Rows from block 2 of a small multi-label image tagger, named by matrix and row number. Each number is 200 + 30 x the weight over its row's rms, rounded and kept within 0 to 999. All counts start at 0.
Before each channel's rows are labels from the 100 images, of 14848, where the channel reaches its highest value: "strongest on" is what is common among them; "peak on" is the class under the peak. Only what is clearly more common there than usual is listed. The data: Sentinel-2 satellite tiles (TerraMesh). In brackets: how many of the 100.
# conv: 3x3 conv, stride 2 (model.blocks.2.conv.weight, 128x64x3x3, each kernel summed), inputs 0-63

strongest on: built area (65); crops (65); main land cover: crops (42)
peak on: crops (43)
conv.116,217,233,159,149,246,219,201,212,188,180,147,208,194,258,216,198,203,241,230,205,264,189,257,208,220,264,192,179,210,195,175,123,214,212,151,205,228,188,152,244,222,179,196,172,206,216,186,215,205,222,220,186,183,236,221,179,216,241,210,212,223,226,249,177

strongest on: main land cover: rangeland (45)
peak on: rangeland (50)
conv.92,228,212,200,238,190,228,194,194,236,217,206,215,225,174,214,258,224,226,186,145,225,188,202,261,229,182,206,186,211,217,234,142,223,174,262,166,222,194,244,203,185,241,126,198,243,196,248,238,218,209,223,213,228,218,197,216,225,221,173,204,170,167,226,261

strongest on: clouds (54); main land cover: trees (40)
peak on: clouds (53)
conv.73,246,206,225,170,222,140,207,217,169,192,238,246,195,243,209,180,197,223,186,230,222,232,250,161,230,191,221,153,168,229,180,218,157,224,202,244,201,182,208,170,197,192,266,156,205,218,138,171,173,168,181,181,178,266,227,168,214,236,201,223,183,201,229,206

strongest on: trees (88); main land cover: trees (43); clouds (41); flooded vegetation (27)
peak on: trees (49)
conv.32,224,219,222,229,225,201,228,162,209,209,196,201,191,192,220,225,195,228,225,235,180,160,205,196,223,225,224,207,234,115,199,227,179,149,208,229,218,133,140,244,211,219,178,231,222,248,242,222,200,230,216,245,201,236,209,222,224,175,240,232,142,207,237,179

strongest on: clouds (69)
peak on: clouds (66)
conv.33,243,163,220,191,168,225,230,205,184,219,182,181,185,192,177,229,211,184,235,167,214,157,247,212,219,192,165,179,167,209,166,261,182,201,202,193,232,230,226,184,261,227,237,237,178,233,229,196,211,181,200,175,182,155,204,236,192,257,122,216,171,270,200,191

strongest on: main land cover: rangeland (41)
peak on: rangeland (49)
conv.60,227,250,220,203,222,216,221,204,199,219,177,209,233,192,200,203,223,199,226,208,213,221,238,226,231,95,197,197,202,204,214,109,217,245,116,194,197,181,194,205,201,208,197,146,205,171,210,220,156,201,206,248,213,225,212,200,227,158,158,215,241,190,217,197

strongest on: bare ground (55); main land cover: bare ground (27)
peak on: bare ground (28)
conv.124,151,233,237,220,241,207,204,194,217,218,200,173,226,227,168,203,197,232,260,146,223,158,174,193,173,258,200,252,238,230,244,196,219,239,233,203,217,146,208,214,254,210,198,221,207,228,253,231,218,206,209,259,224,197,218,247,218,196,222,211,192,249,209,210

strongest on: snow or ice (79); main land cover: snow or ice (59)
peak on: snow or ice (44)
conv.23,214,153,207,237,159,227,160,163,217,191,223,254,186,158,236,158,169,204,218,218,234,173,243,216,243,240,208,216,193,190,175,250,210,230,224,178,112,212,183,206,172,173,213,202,202,224,213,184,236,216,146,164,207,236,201,227,184,152,205,226,222,167,187,168

strongest on: built area (74); crops (72); main land cover: crops (44)
peak on: trees (42)
conv.49,224,237,187,249,220,188,216,166,215,177,263,218,205,161,213,207,256,206,245,262,123,131,225,233,193,209,194,206,224,239,232,204,198,153,196,194,211,238,205,207,240,176,249,186,157,213,233,242,219,202,208,177,171,208,216,210,210,192,214,203,192,256,186,191

strongest on: built area (62); clouds (49)
peak on: built area (28)
conv.85,214,210,228,209,165,176,171,249,189,212,218,226,203,210,188,198,224,231,220,197,149,139,283,249,224,257,237,225,213,197,201,231,220,143,224,185,177,190,232,192,203,197,195,214,219,234,186,219,173,206,203,259,167,247,212,235,210,238,222,177,271,202,190,184

strongest on: trees (95); main land cover: trees (46)
peak on: trees (45)
conv.69,223,207,203,184,225,215,232,214,226,233,184,199,216,241,238,223,230,233,142,129,185,179,204,185,246,142,232,200,203,181,214,128,208,217,173,213,231,203,143,220,217,215,167,211,220,110,211,205,192,190,232,244,216,215,219,176,219,227,237,188,193,167,207,220

strongest on: trees (90); crops (71); main land cover: crops (43)
peak on: crops (40)
conv.126,179,207,205,228,196,235,208,248,233,189,171,202,233,155,151,222,156,210,204,168,219,221,226,222,158,199,182,221,206,229,223,223,237,205,268,182,125,274,245,221,194,184,173,225,181,228,198,178,187,195,236,189,215,228,200,231,136,158,180,193,228,169,181,202

strongest on: clouds (78); main land cover: clouds (36)
peak on: clouds (73)
conv.93,220,227,195,210,255,180,194,182,226,164,200,233,170,235,262,203,188,201,170,197,178,146,185,126,216,234,222,241,228,175,214,219,241,250,194,216,210,267,155,207,183,178,214,254,202,211,174,192,237,180,154,217,240,195,203,204,199,170,186,174,234,168,168,230

strongest on: built area (75); crops (70)
peak on: built area (29)
conv.96,171,218,161,181,199,191,199,254,237,184,200,226,204,154,192,218,203,176,181,243,186,221,229,205,116,175,222,168,189,216,177,237,227,199,212,202,191,245,217,219,202,181,225,159,212,224,204,113,160,214,223,224,195,249,205,168,235,168,244,202,264,204,224,232

strongest on: snow or ice (65); main land cover: snow or ice (59)
peak on: snow or ice (61)
conv.1,277,237,216,188,193,235,195,242,208,225,205,227,223,231,183,222,196,198,245,236,254,165,221,165,245,214,186,167,176,176,235,197,169,178,227,214,175,172,234,161,157,220,219,288,202,188,209,168,205,206,242,222,187,215,178,176,206,235,222,229,196,190,198,263

strongest on: water (65); flooded vegetation (40)
peak on: water (43)
conv.65,131,230,257,161,204,168,210,199,202,187,210,202,207,190,230,225,198,186,161,209,213,219,209,200,224,196,231,226,231,182,181,264,237,218,190,151,228,231,201,246,256,157,245,193,206,147,217,211,270,222,203,194,218,156,201,214,177,187,174,215,243,214,171,145

strongest on: built area (73); crops (67)
peak on: built area (30)
conv.48,225,145,153,135,151,247,173,220,208,177,185,216,195,231,227,226,223,227,180,228,187,135,240,178,192,226,223,172,185,221,141,177,186,244,172,111,219,226,217,241,164,206,208,201,186,199,166,186,182,188,200,174,171,239,228,204,216,209,214,173,198,195,189,210

strongest on: built area (63)
peak on: built area (50)
conv.41,195,213,192,188,190,173,199,237,213,174,224,133,239,170,153,236,186,216,211,169,229,200,192,185,237,243,134,259,182,225,169,227,206,234,194,224,195,210,238,200,210,195,210,224,229,238,215,192,208,183,169,226,222,134,185,213,234,134,166,174,196,242,213,259

strongest on: water (79); flooded vegetation (42)
peak on: water (38)
conv.6,208,178,215,260,213,193,236,234,212,203,236,235,219,244,210,183,173,187,186,194,188,256,172,200,221,202,207,217,191,160,206,241,178,207,217,218,190,195,77,203,179,196,220,195,221,270,154,196,272,210,213,217,182,158,190,228,218,216,225,196,194,193,228,219

strongest on: snow or ice (71); main land cover: snow or ice (56)
peak on: snow or ice (60)
conv.12,244,216,188,206,196,182,222,214,228,215,243,203,189,227,251,167,200,214,220,203,224,207,142,194,173,160,206,231,215,212,241,168,224,187,201,212,236,221,262,203,234,216,190,164,213,213,267,235,232,200,229,242,222,188,215,231,217,260,212,233,217,231,291,177

strongest on: bare ground (81); main land cover: bare ground (59)
peak on: bare ground (59)
conv.77,202,224,215,180,178,234,194,209,213,205,192,204,209,214,226,237,239,156,258,185,196,201,220,198,205,266,216,239,185,165,183,162,199,246,191,220,246,247,246,185,170,245,271,189,227,241,211,228,215,254,155,260,210,195,223,228,199,231,155,197,230,193,186,208

strongest on: clouds (76); main land cover: trees (50)
peak on: clouds (43)
conv.35,201,137,204,100,167,190,177,207,233,203,225,208,167,179,217,211,216,217,173,216,155,227,253,182,229,238,198,167,217,215,142,227,194,218,205,184,206,275,208,210,184,189,172,197,200,265,244,202,179,184,179,170,203,191,210,230,219,229,198,217,214,159,229,239

strongest on: bare ground (61); main land cover: rangeland (52)
peak on: rangeland (53)
conv.75,206,236,206,241,217,226,198,207,240,218,187,199,239,208,231,223,206,219,249,176,207,208,164,236,127,232,223,254,238,224,246,160,240,211,238,214,224,135,225,241,242,221,191,206,228,229,251,216,218,205,215,210,235,227,216,222,238,218,206,227,212,244,236,215

strongest on: trees (92); built area (78); crops (78); main land cover: crops (52)
peak on: crops (50)
conv.36,253,234,187,198,241,227,193,225,198,180,209,179,220,323,241,214,148,212,218,218,210,187,127,201,237,188,159,195,199,170,206,200,194,183,201,207,222,121,185,216,229,201,216,234,191,213,222,221,216,212,238,220,202,156,221,207,216,184,186,202,175,213,238,214

strongest on: built area (87); crops (77); main land cover: built area (35)
peak on: built area (57)
conv.57,194,202,248,142,246,179,216,241,181,198,177,184,186,206,188,256,211,242,255,217,169,224,259,201,109,234,192,205,256,198,216,217,221,217,133,232,239,224,221,205,190,213,249,191,196,219,218,218,198,213,197,176,171,197,229,170,205,184,214,244,197,217,222,212

strongest on: bare ground (60); main land cover: bare ground (46)
peak on: bare ground (45); snow or ice (34)
conv.87,224,200,184,202,219,204,202,211,215,199,222,217,215,205,186,220,237,234,239,172,222,281,129,212,205,115,162,219,193,202,244,199,200,136,204,244,212,228,251,211,222,176,184,190,207,227,255,197,256,247,217,209,189,179,182,208,235,192,209,188,175,250,193,205

strongest on: snow or ice (70); bare ground (56); main land cover: snow or ice (36)
peak on: snow or ice (33)
conv.91,184,170,264,226,199,199,206,182,191,224,175,216,177,215,200,224,148,158,231,189,265,201,213,202,180,163,202,160,229,224,259,238,153,191,222,240,205,193,211,208,249,183,202,240,208,206,220,172,146,246,211,182,162,266,172,220,239,205,209,210,255,166,211,199

strongest on: water (71); flooded vegetation (49)
peak on: water (29)
conv.89,160,226,211,278,212,216,205,191,208,226,199,242,205,186,169,200,212,201,243,236,213,145,229,215,203,216,193,235,226,157,253,266,195,155,235,248,202,204,173,160,234,215,216,234,213,236,227,227,233,207,207,221,233,217,198,243,149,226,204,205,195,221,143,227

strongest on: clouds (37); main land cover: snow or ice (36)
peak on: snow or ice (37); clouds (32)
conv.51,241,214,221,225,186,183,251,169,168,252,169,191,172,147,222,215,188,202,246,193,140,138,257,221,253,204,152,212,239,202,224,207,178,237,187,157,153,225,254,179,213,199,204,218,203,213,237,226,166,158,223,177,223,199,176,238,194,200,168,191,196,202,203,190

strongest on: bare ground (56); main land cover: rangeland (42)
peak on: rangeland (48)
conv.7,210,224,179,222,223,195,215,189,224,216,161,259,211,136,227,242,238,202,226,171,207,252,176,246,169,205,253,198,199,206,254,153,214,243,203,245,193,209,205,217,200,227,210,192,211,174,182,205,166,186,218,194,214,262,208,188,198,215,251,237,238,248,135,225

strongest on: snow or ice (95); main land cover: snow or ice (92)
peak on: snow or ice (93)
conv.29,197,207,218,216,209,208,219,190,220,217,235,226,185,175,156,252,201,194,257,197,221,242,174,264,207,248,218,206,213,218,187,163,222,253,193,211,235,214,227,192,216,232,220,121,204,209,195,242,253,220,175,211,246,224,211,174,184,235,180,249,246,220,197,141

strongest on: clouds (67)
peak on: clouds (55)
conv.78,236,243,230,200,178,210,196,188,193,226,217,212,221,195,209,181,211,204,203,167,215,180,320,226,194,227,205,205,194,188,202,241,202,229,223,175,223,215,211,190,237,203,243,205,207,328,238,220,196,191,207,210,224,208,225,226,224,215,215,247,194,215,232,194