Weights of a small multi-label image tagger: norm layernorm.
Rows from block 5 of a small multi-label image tagger, named by matrix and row number. Each number is 128 + 24 x the weight over its row's rms, rounded and kept within 0 to 255. All counts start at 0. Numbers have three digits each.
After each channel's rows are labels from the 100 images, of 14848, where the channel reaches its highest value: "top examples" is what is common among them; "colour at peak" is the nearest of a few named colours to the mean colour under the peak. Only what is clearly more common there than usual is listed. The data: Sentinel-2 satellite tiles (TerraMesh).
# conv: 3x3 conv (model.blocks.5.conv.weight, 256x256x3x3, each kernel summed), inputs 128-255

conv.121:150138131137091135156139131160160135140160160144117124156123139153143107132084151136152109074136150157138149166140102149144165175165068134155139139110143149148117164148074126158143140131124162108155132146149130100117127132127112146116127104148139121127154136136132139132121144135164104132115115148120144109121154148127153117138140151141124145101106041091140143172143130163111121073140
top examples: water; main land cover: water
colour at peak: green

conv.99:164140125137138115117136148118117111148131128155141162137097150118110125103164128142107140111140108144147070115103113125149099125122103129126149164129172130135121125113150116146192160153169104172131154156124172168163142111141168129091117125178151164142146156126140098110118138169121138112070163199131132161132166080121124111130157151122157120147116114132136178153123097130157136106113
top examples: bare ground; snow or ice; main land cover: snow or ice; main land cover: bare ground
colour at peak: pink

conv.17:161122139118154132116126116114145153127141134125143101129137157141144136126162143127155153160146122128144142159146147129153153153121144118123129099122101119163135131152134154135113133132119105134117099146157154116164114151142161156076123119125163113172145111133132163146172148086163140151125118144150173116088133112137114146159114125054151132136082115133093103186082095143136139157144
top examples: main land cover: rangeland; flooded vegetation
colour at peak: pink

conv.201:154165147140123136138169133150148130158130144145154116139129153161153142159126152142136144138133110137082133159092117153149147152152114144129162128124142111149094107131126107140166132135144128070120156164163100134141133127154123121125121145127146135138116152126131144132087175147140118167104134119149134121122142155135127129136172125107119109090120124117145152143132129101093121113135
top examples: bare ground; main land cover: rangeland; main land cover: bare ground
colour at peak: orange

conv.123:126155143109149135142140138094111145119165158108124160100101145164099147169117154117173145082095146110144146126160165124124153170148121121148116152161151125174178107181151158155160129154161141139135135161137155156127107143148128108151145153166165149170152142130173097117148150105078140170170155109130133124154124127174121150164168128157155121150153073152108150155133123111179122146122
top examples: clouds; main land cover: trees
colour at peak: black

conv.153:150116152162145152172160104145146141168123115142136104115126119130132096135149151148128100135139154155167150152138097153089135134129155100167139156137155101112133149143130160178148106128135144177194155132123155172135168137145145164125113152114141145121161152149159103139177146136153181093150109165139137126146111125133137136139121154160161173145167154143125132153088142164154102126135
top examples: built area
colour at peak: brown

conv.168:135130147162153120135147120152145147134048083146154147126154149131121126138144129131158068142154102128140164084108126138107113137137139116134144146102139139140032088143144144126149137139122120149154146157145079148150146128147149141135132122127130142154142162107127150109165110123142130114131137067127127128141124138116109138157144142125165133158136132143113157157121141104136146135132
top examples: snow or ice; main land cover: snow or ice
colour at peak: pink

conv.58:123154145132186143152171141137159144142165135138164164136154148143137148160127163143146123146152161135143144073123112146130132112122146125134138121158093141114117154087173142168083140134142154125150108149154122055149154145151084133156121143080114154111129075143116136160096155126123161118151122111153137085156146144120173153111136140182096126118168153157110086075142107110121128127133
top examples: trees; main land cover: trees; clouds
colour at peak: black

conv.188:167120178153148177186155101187163145165132120139191141132129141129127122109127146121134157119142161129154149149140108156135154145100144140123137115128137136087141145151106167180132146119120173134162135134158158080139155173124143151092119131085135087115151133157147164149130113148140162121156140133143157116173146189145148142149129103150126183122158161154146138173106122148113113148148
top examples: trees; main land cover: trees
colour at peak: black

conv.89:094134132139159107123161142143147135160170152135149199162119106120145149111151142128158152143144156159102130119166171131130151110129183103134117123107126143149149138097161160170107127155144115133115089154143145141146188127126138151166153145140179131130151189127204136149152144116146158073137091158161128159126143138119155123107102106162153146114175154132107155139144119126114150130125
top examples: snow or ice; main land cover: snow or ice
colour at peak: grey

conv.210:083127132146128126155168132154146146161172123150130150117128120151138133149086142139095126099083138183127108116080185118128146154111104133140133128138137132149081157109141149126144110166111139151141141137150129166122135130129161160170165140135171172157162163058152148086146151183131174104087123165167160143150114088123129153157113155174145137149135118144163150125110153134135139141115
top examples: snow or ice; main land cover: snow or ice
colour at peak: pink

conv.20:153171144101135151122134168151130156136119139119113135121145148117124143186166146139134163142140155110144130184158135141151161151156148140167151154125174147165125124138137113200146159162167109138114128114142151132173172130120128131154140117138144117121144151156127147163165143141151133173137164133147165146146154157140126115162171111136174153155148123148153142153136137143130163106137
top examples: main land cover: water
colour at peak: black

conv.124:169111102143124157129148123086106100104094162166152110124118121144130134097164118133127144172126145131148094075137187161123157147124144123105147134111103101138143146144167102156127128156140118140123101112161154135139186131090143153091142136154139141164090153148124136134152124126100102151121118162178155139149110127122143125135165102128170109144146143118084149156089068159147105169126
top examples: snow or ice; main land cover: snow or ice
colour at peak: pink

conv.94:161142169132163101165115119140150174147160151150138123139112156154157119152132154151130151120133184132150159142135096145134138112097139149132130120134138127128145159165164161163153135151129182163162159141143147131128122156135163142126140135126119141140147157175129138162171129117125157112161179160118126085163171135177119156153117127171157185164137120176128174153135123166171111131121
top examples: main land cover: trees
colour at peak: black

conv.101:181146139147118125148135172169164117161102142109088129173129111151137154113166153180114140142138140126147128157148144156143130144119110131145159166146160123182150155164148135161114103195098190166173127146134167140131126138136137173130152146111159147158170154147144170138175133173132116112155117178150129108135191125139135125121130170170118133111159124129156144149154152140118165115143
top examples: water; main land cover: water
colour at peak: black

conv.240:166111121179107158088161134088157109107125133125092083146113117160157164132156157137161145146109078150102133139146136168165166167133089129122140142151116125147144107140154115159146147130103119125157125145136133158144112131134149131134119145137154144160139160103136152128147152078138145168153143153128099147091159179166091092145131136113165159162080134098148143165159142157120088162144
top examples: bare ground; main land cover: bare ground
colour at peak: pink; orange

conv.161:122143140150134157142153142123133141134145129153140148120123137158133136128130149152127136090127075116111095127042136149145139144141079123141134142145156120130013075074132118151151140152142133151125161159143096160134131139120144141110135128115154151140129163109099138093143148131139151122054136090130138134137131142134126137117138154147139134124120099124114168136127098102129150117130
top examples: water; main land cover: water
colour at peak: black

conv.90:174158141133084132144129103106114146133118142165115103120149175155154138169143123145089152156143154111130102115128074136153133148143165129086113126136141122150129140155116118171106167139131143134138107147113147078148111155123090120098142138148110123113119107158151120152134129114124156187141125157133156125136153153091120126130171108153108121126132142150081126069139097118105165122126
top examples: trees; built area; crops; main land cover: trees
colour at peak: black

conv.112:143143139131120116118173142127156144170102145160118165171100161111145146121164095136124141142152160046127132111160154139139136145154150075133122139130106142147123150132160116152180135118139152110150148117135169152128134113137128129137123130159117121159126120149101161125132100117125147138106110077117102132116124165151145153154174132129112162161180153145093167145139141060117108155138
top examples: snow or ice
colour at peak: black

conv.238:125140128161132127120130133134130125134130100151136136146137126132106158150142145150111141143130093137142079130042129150104132131138124135119139131122143122117042048088142127117134131129136126141144137129139056148143135130147136140127121151116148152144125170154124148121135139145133147138105155108135092157135148141138114140122126136133128118132151127131125161140128106051143149129133
top examples: bare ground; snow or ice; main land cover: snow or ice
colour at peak: pink

conv.159:127128137100152106136176108149122120146076112130165158117132128106116116100138134150163109161139103138126169068117182119106134148135153111141142175142136123149138091138146147162148129126124139163177155145141157160156162114119161153136130132114142121160176134146186124125147148096123174138129124160144164145133077096088107124156124167106142128160143156119059149172110147153132083167132
top examples: snow or ice; main land cover: snow or ice
colour at peak: white; pink

conv.98:160139112121133154148117139172157121160130112160150124148159176112123157141150134099136167116117115140102127146170162155134145147123094166125124142109133162132135136134151111194126163146167155106120142136138130134131157148148153154176149125147126109151135130154117125090166140151128083127112130146127168159122163141137170107126183123147132092178169114128116129140114120134116130154135
top examples: snow or ice; main land cover: snow or ice
colour at peak: pink

conv.77:111115148174153116163146140144144145168131132149115104132138160153146167174126129172151144160133146135103128155154107156154151164135142119124181113132117121126143127138138131094108131125114135125160048133143120124127117156177078141136140133124144159122139135122148140148122172144137134127145132148155106120163150127114165144142158117171166192139149157153083163182169086122147165107134
top examples: main land cover: rangeland
colour at peak: orange

conv.71:179157136145168146145146162161151154191171120127147139157123147145154152189164110129142159174137127137160146162159141138123138111141129106136147160130157128140116151129162146133112125159164150145159168175157123125110129145119151146113132114132123149161160116140141111141143108142166161100105150154125135162121147143152144177178140165109156115137126140131121140121099124189137149117142
top examples: main land cover: trees
colour at peak: black

conv.11:153129126139127157150181135123122154121139131141142124108166168169118135154146164144113157148118119145154143165150147150147150163119160160144147131129119147132145138137149114117125140118163143137126144140165151133137140152135139119146132141189103129155116149144116139131162160157164164148114174148159156152155151146170119175164172170177114136131121157157150165128158147166154130116132
top examples: main land cover: water
colour at peak: black

conv.122:149126157120147155143128131169105142166142134128137164140114088132160133153162138117144116160137164167134193141107160110140122118142143124142159145144154114135127154131131137099175141112127149158149156107123172161114131114131131143156161132144101146125147160131140090125105115142143146135127177154152142134125154154131164148091155120135132149136158153120112163152131142144148137126129
top examples: trees; main land cover: trees; clouds; flooded vegetation
colour at peak: black

conv.234:145122152094109135162080129106125142084165135131160145139145112162129156154158148137132154115119120128159151139143121125153151163163134162090122120136157128177150143158101148084108149134135144141115116146115151137172127132133129136136135117165139130157114167137120166157142152128145149170132134122142155134135159128135120155158139117132103096153090159116148114126178144151177173136126
top examples: bare ground; main land cover: bare ground
colour at peak: pink

conv.185:145169110117125148089122105156149125135147104095137075142152148085139151161130094139116132160155167153151114163153112054147118126154143153109176145104143133120135148155153119121108143129134090106137120088167122137124082132112151129163097132140109154167158151133172134125163133111157198140121146136162138126090124156118142096149192152086129121151115146133165119168145153160127130128149
top examples: built area; crops
colour at peak: brown

conv.235:095160142114164088145126139166146136151131123105127127126146144146087162161117111140125145146120150127142169134131146148033138154132130150131121153134138153156130147134166167123119034105162145144110116117154142103136133135091122130158145130116122051171123092136137148107108139168127140135153142120121149134055124139152155128146115139125140154095099136141155076104092132106149174120137
top examples: crops; main land cover: crops
colour at peak: brown

conv.91:179138172148124132116102105093133128106150159135173147078122150137098141163099145138132134120108144141138176173083156162089118129160122129089111125141143168182120177112097139139168095138132160102171131172133128116113082115139128138164162157142137159108126111125163162129131118149149169156150113140145135134142131164140138181132150169162169138108126133145162112124114154099130113138134
top examples: crops; built area; main land cover: crops; main land cover: trees
colour at peak: black

conv.36:088166149135178122136115150160135110141142158111076122128117124129120160154122094133140148169119141133135136139131147147164126108156129143107110138158127145158139124100160123105110150135115143116116140101160129133141125122120142103154136141173148106090145096138135149150137132140104127172148167106135113147126141148130169156149127101139135165088084161138149135086144138113146111152136
top examples: clouds
colour at peak: black

conv.79:167136121178127134120158144137135120143141161164151163120145157122152154143141149144146162141139124166146165143122143147120155151150146136131152118130159168145155143180113129116159130130150131133152175145159151135124140149137153142179174154150152137167137160113121168074161146159124148150135134152152138143122124141151117147149169146169147141119161142142164153160087173158121146153144
top examples: main land cover: crops
colour at peak: black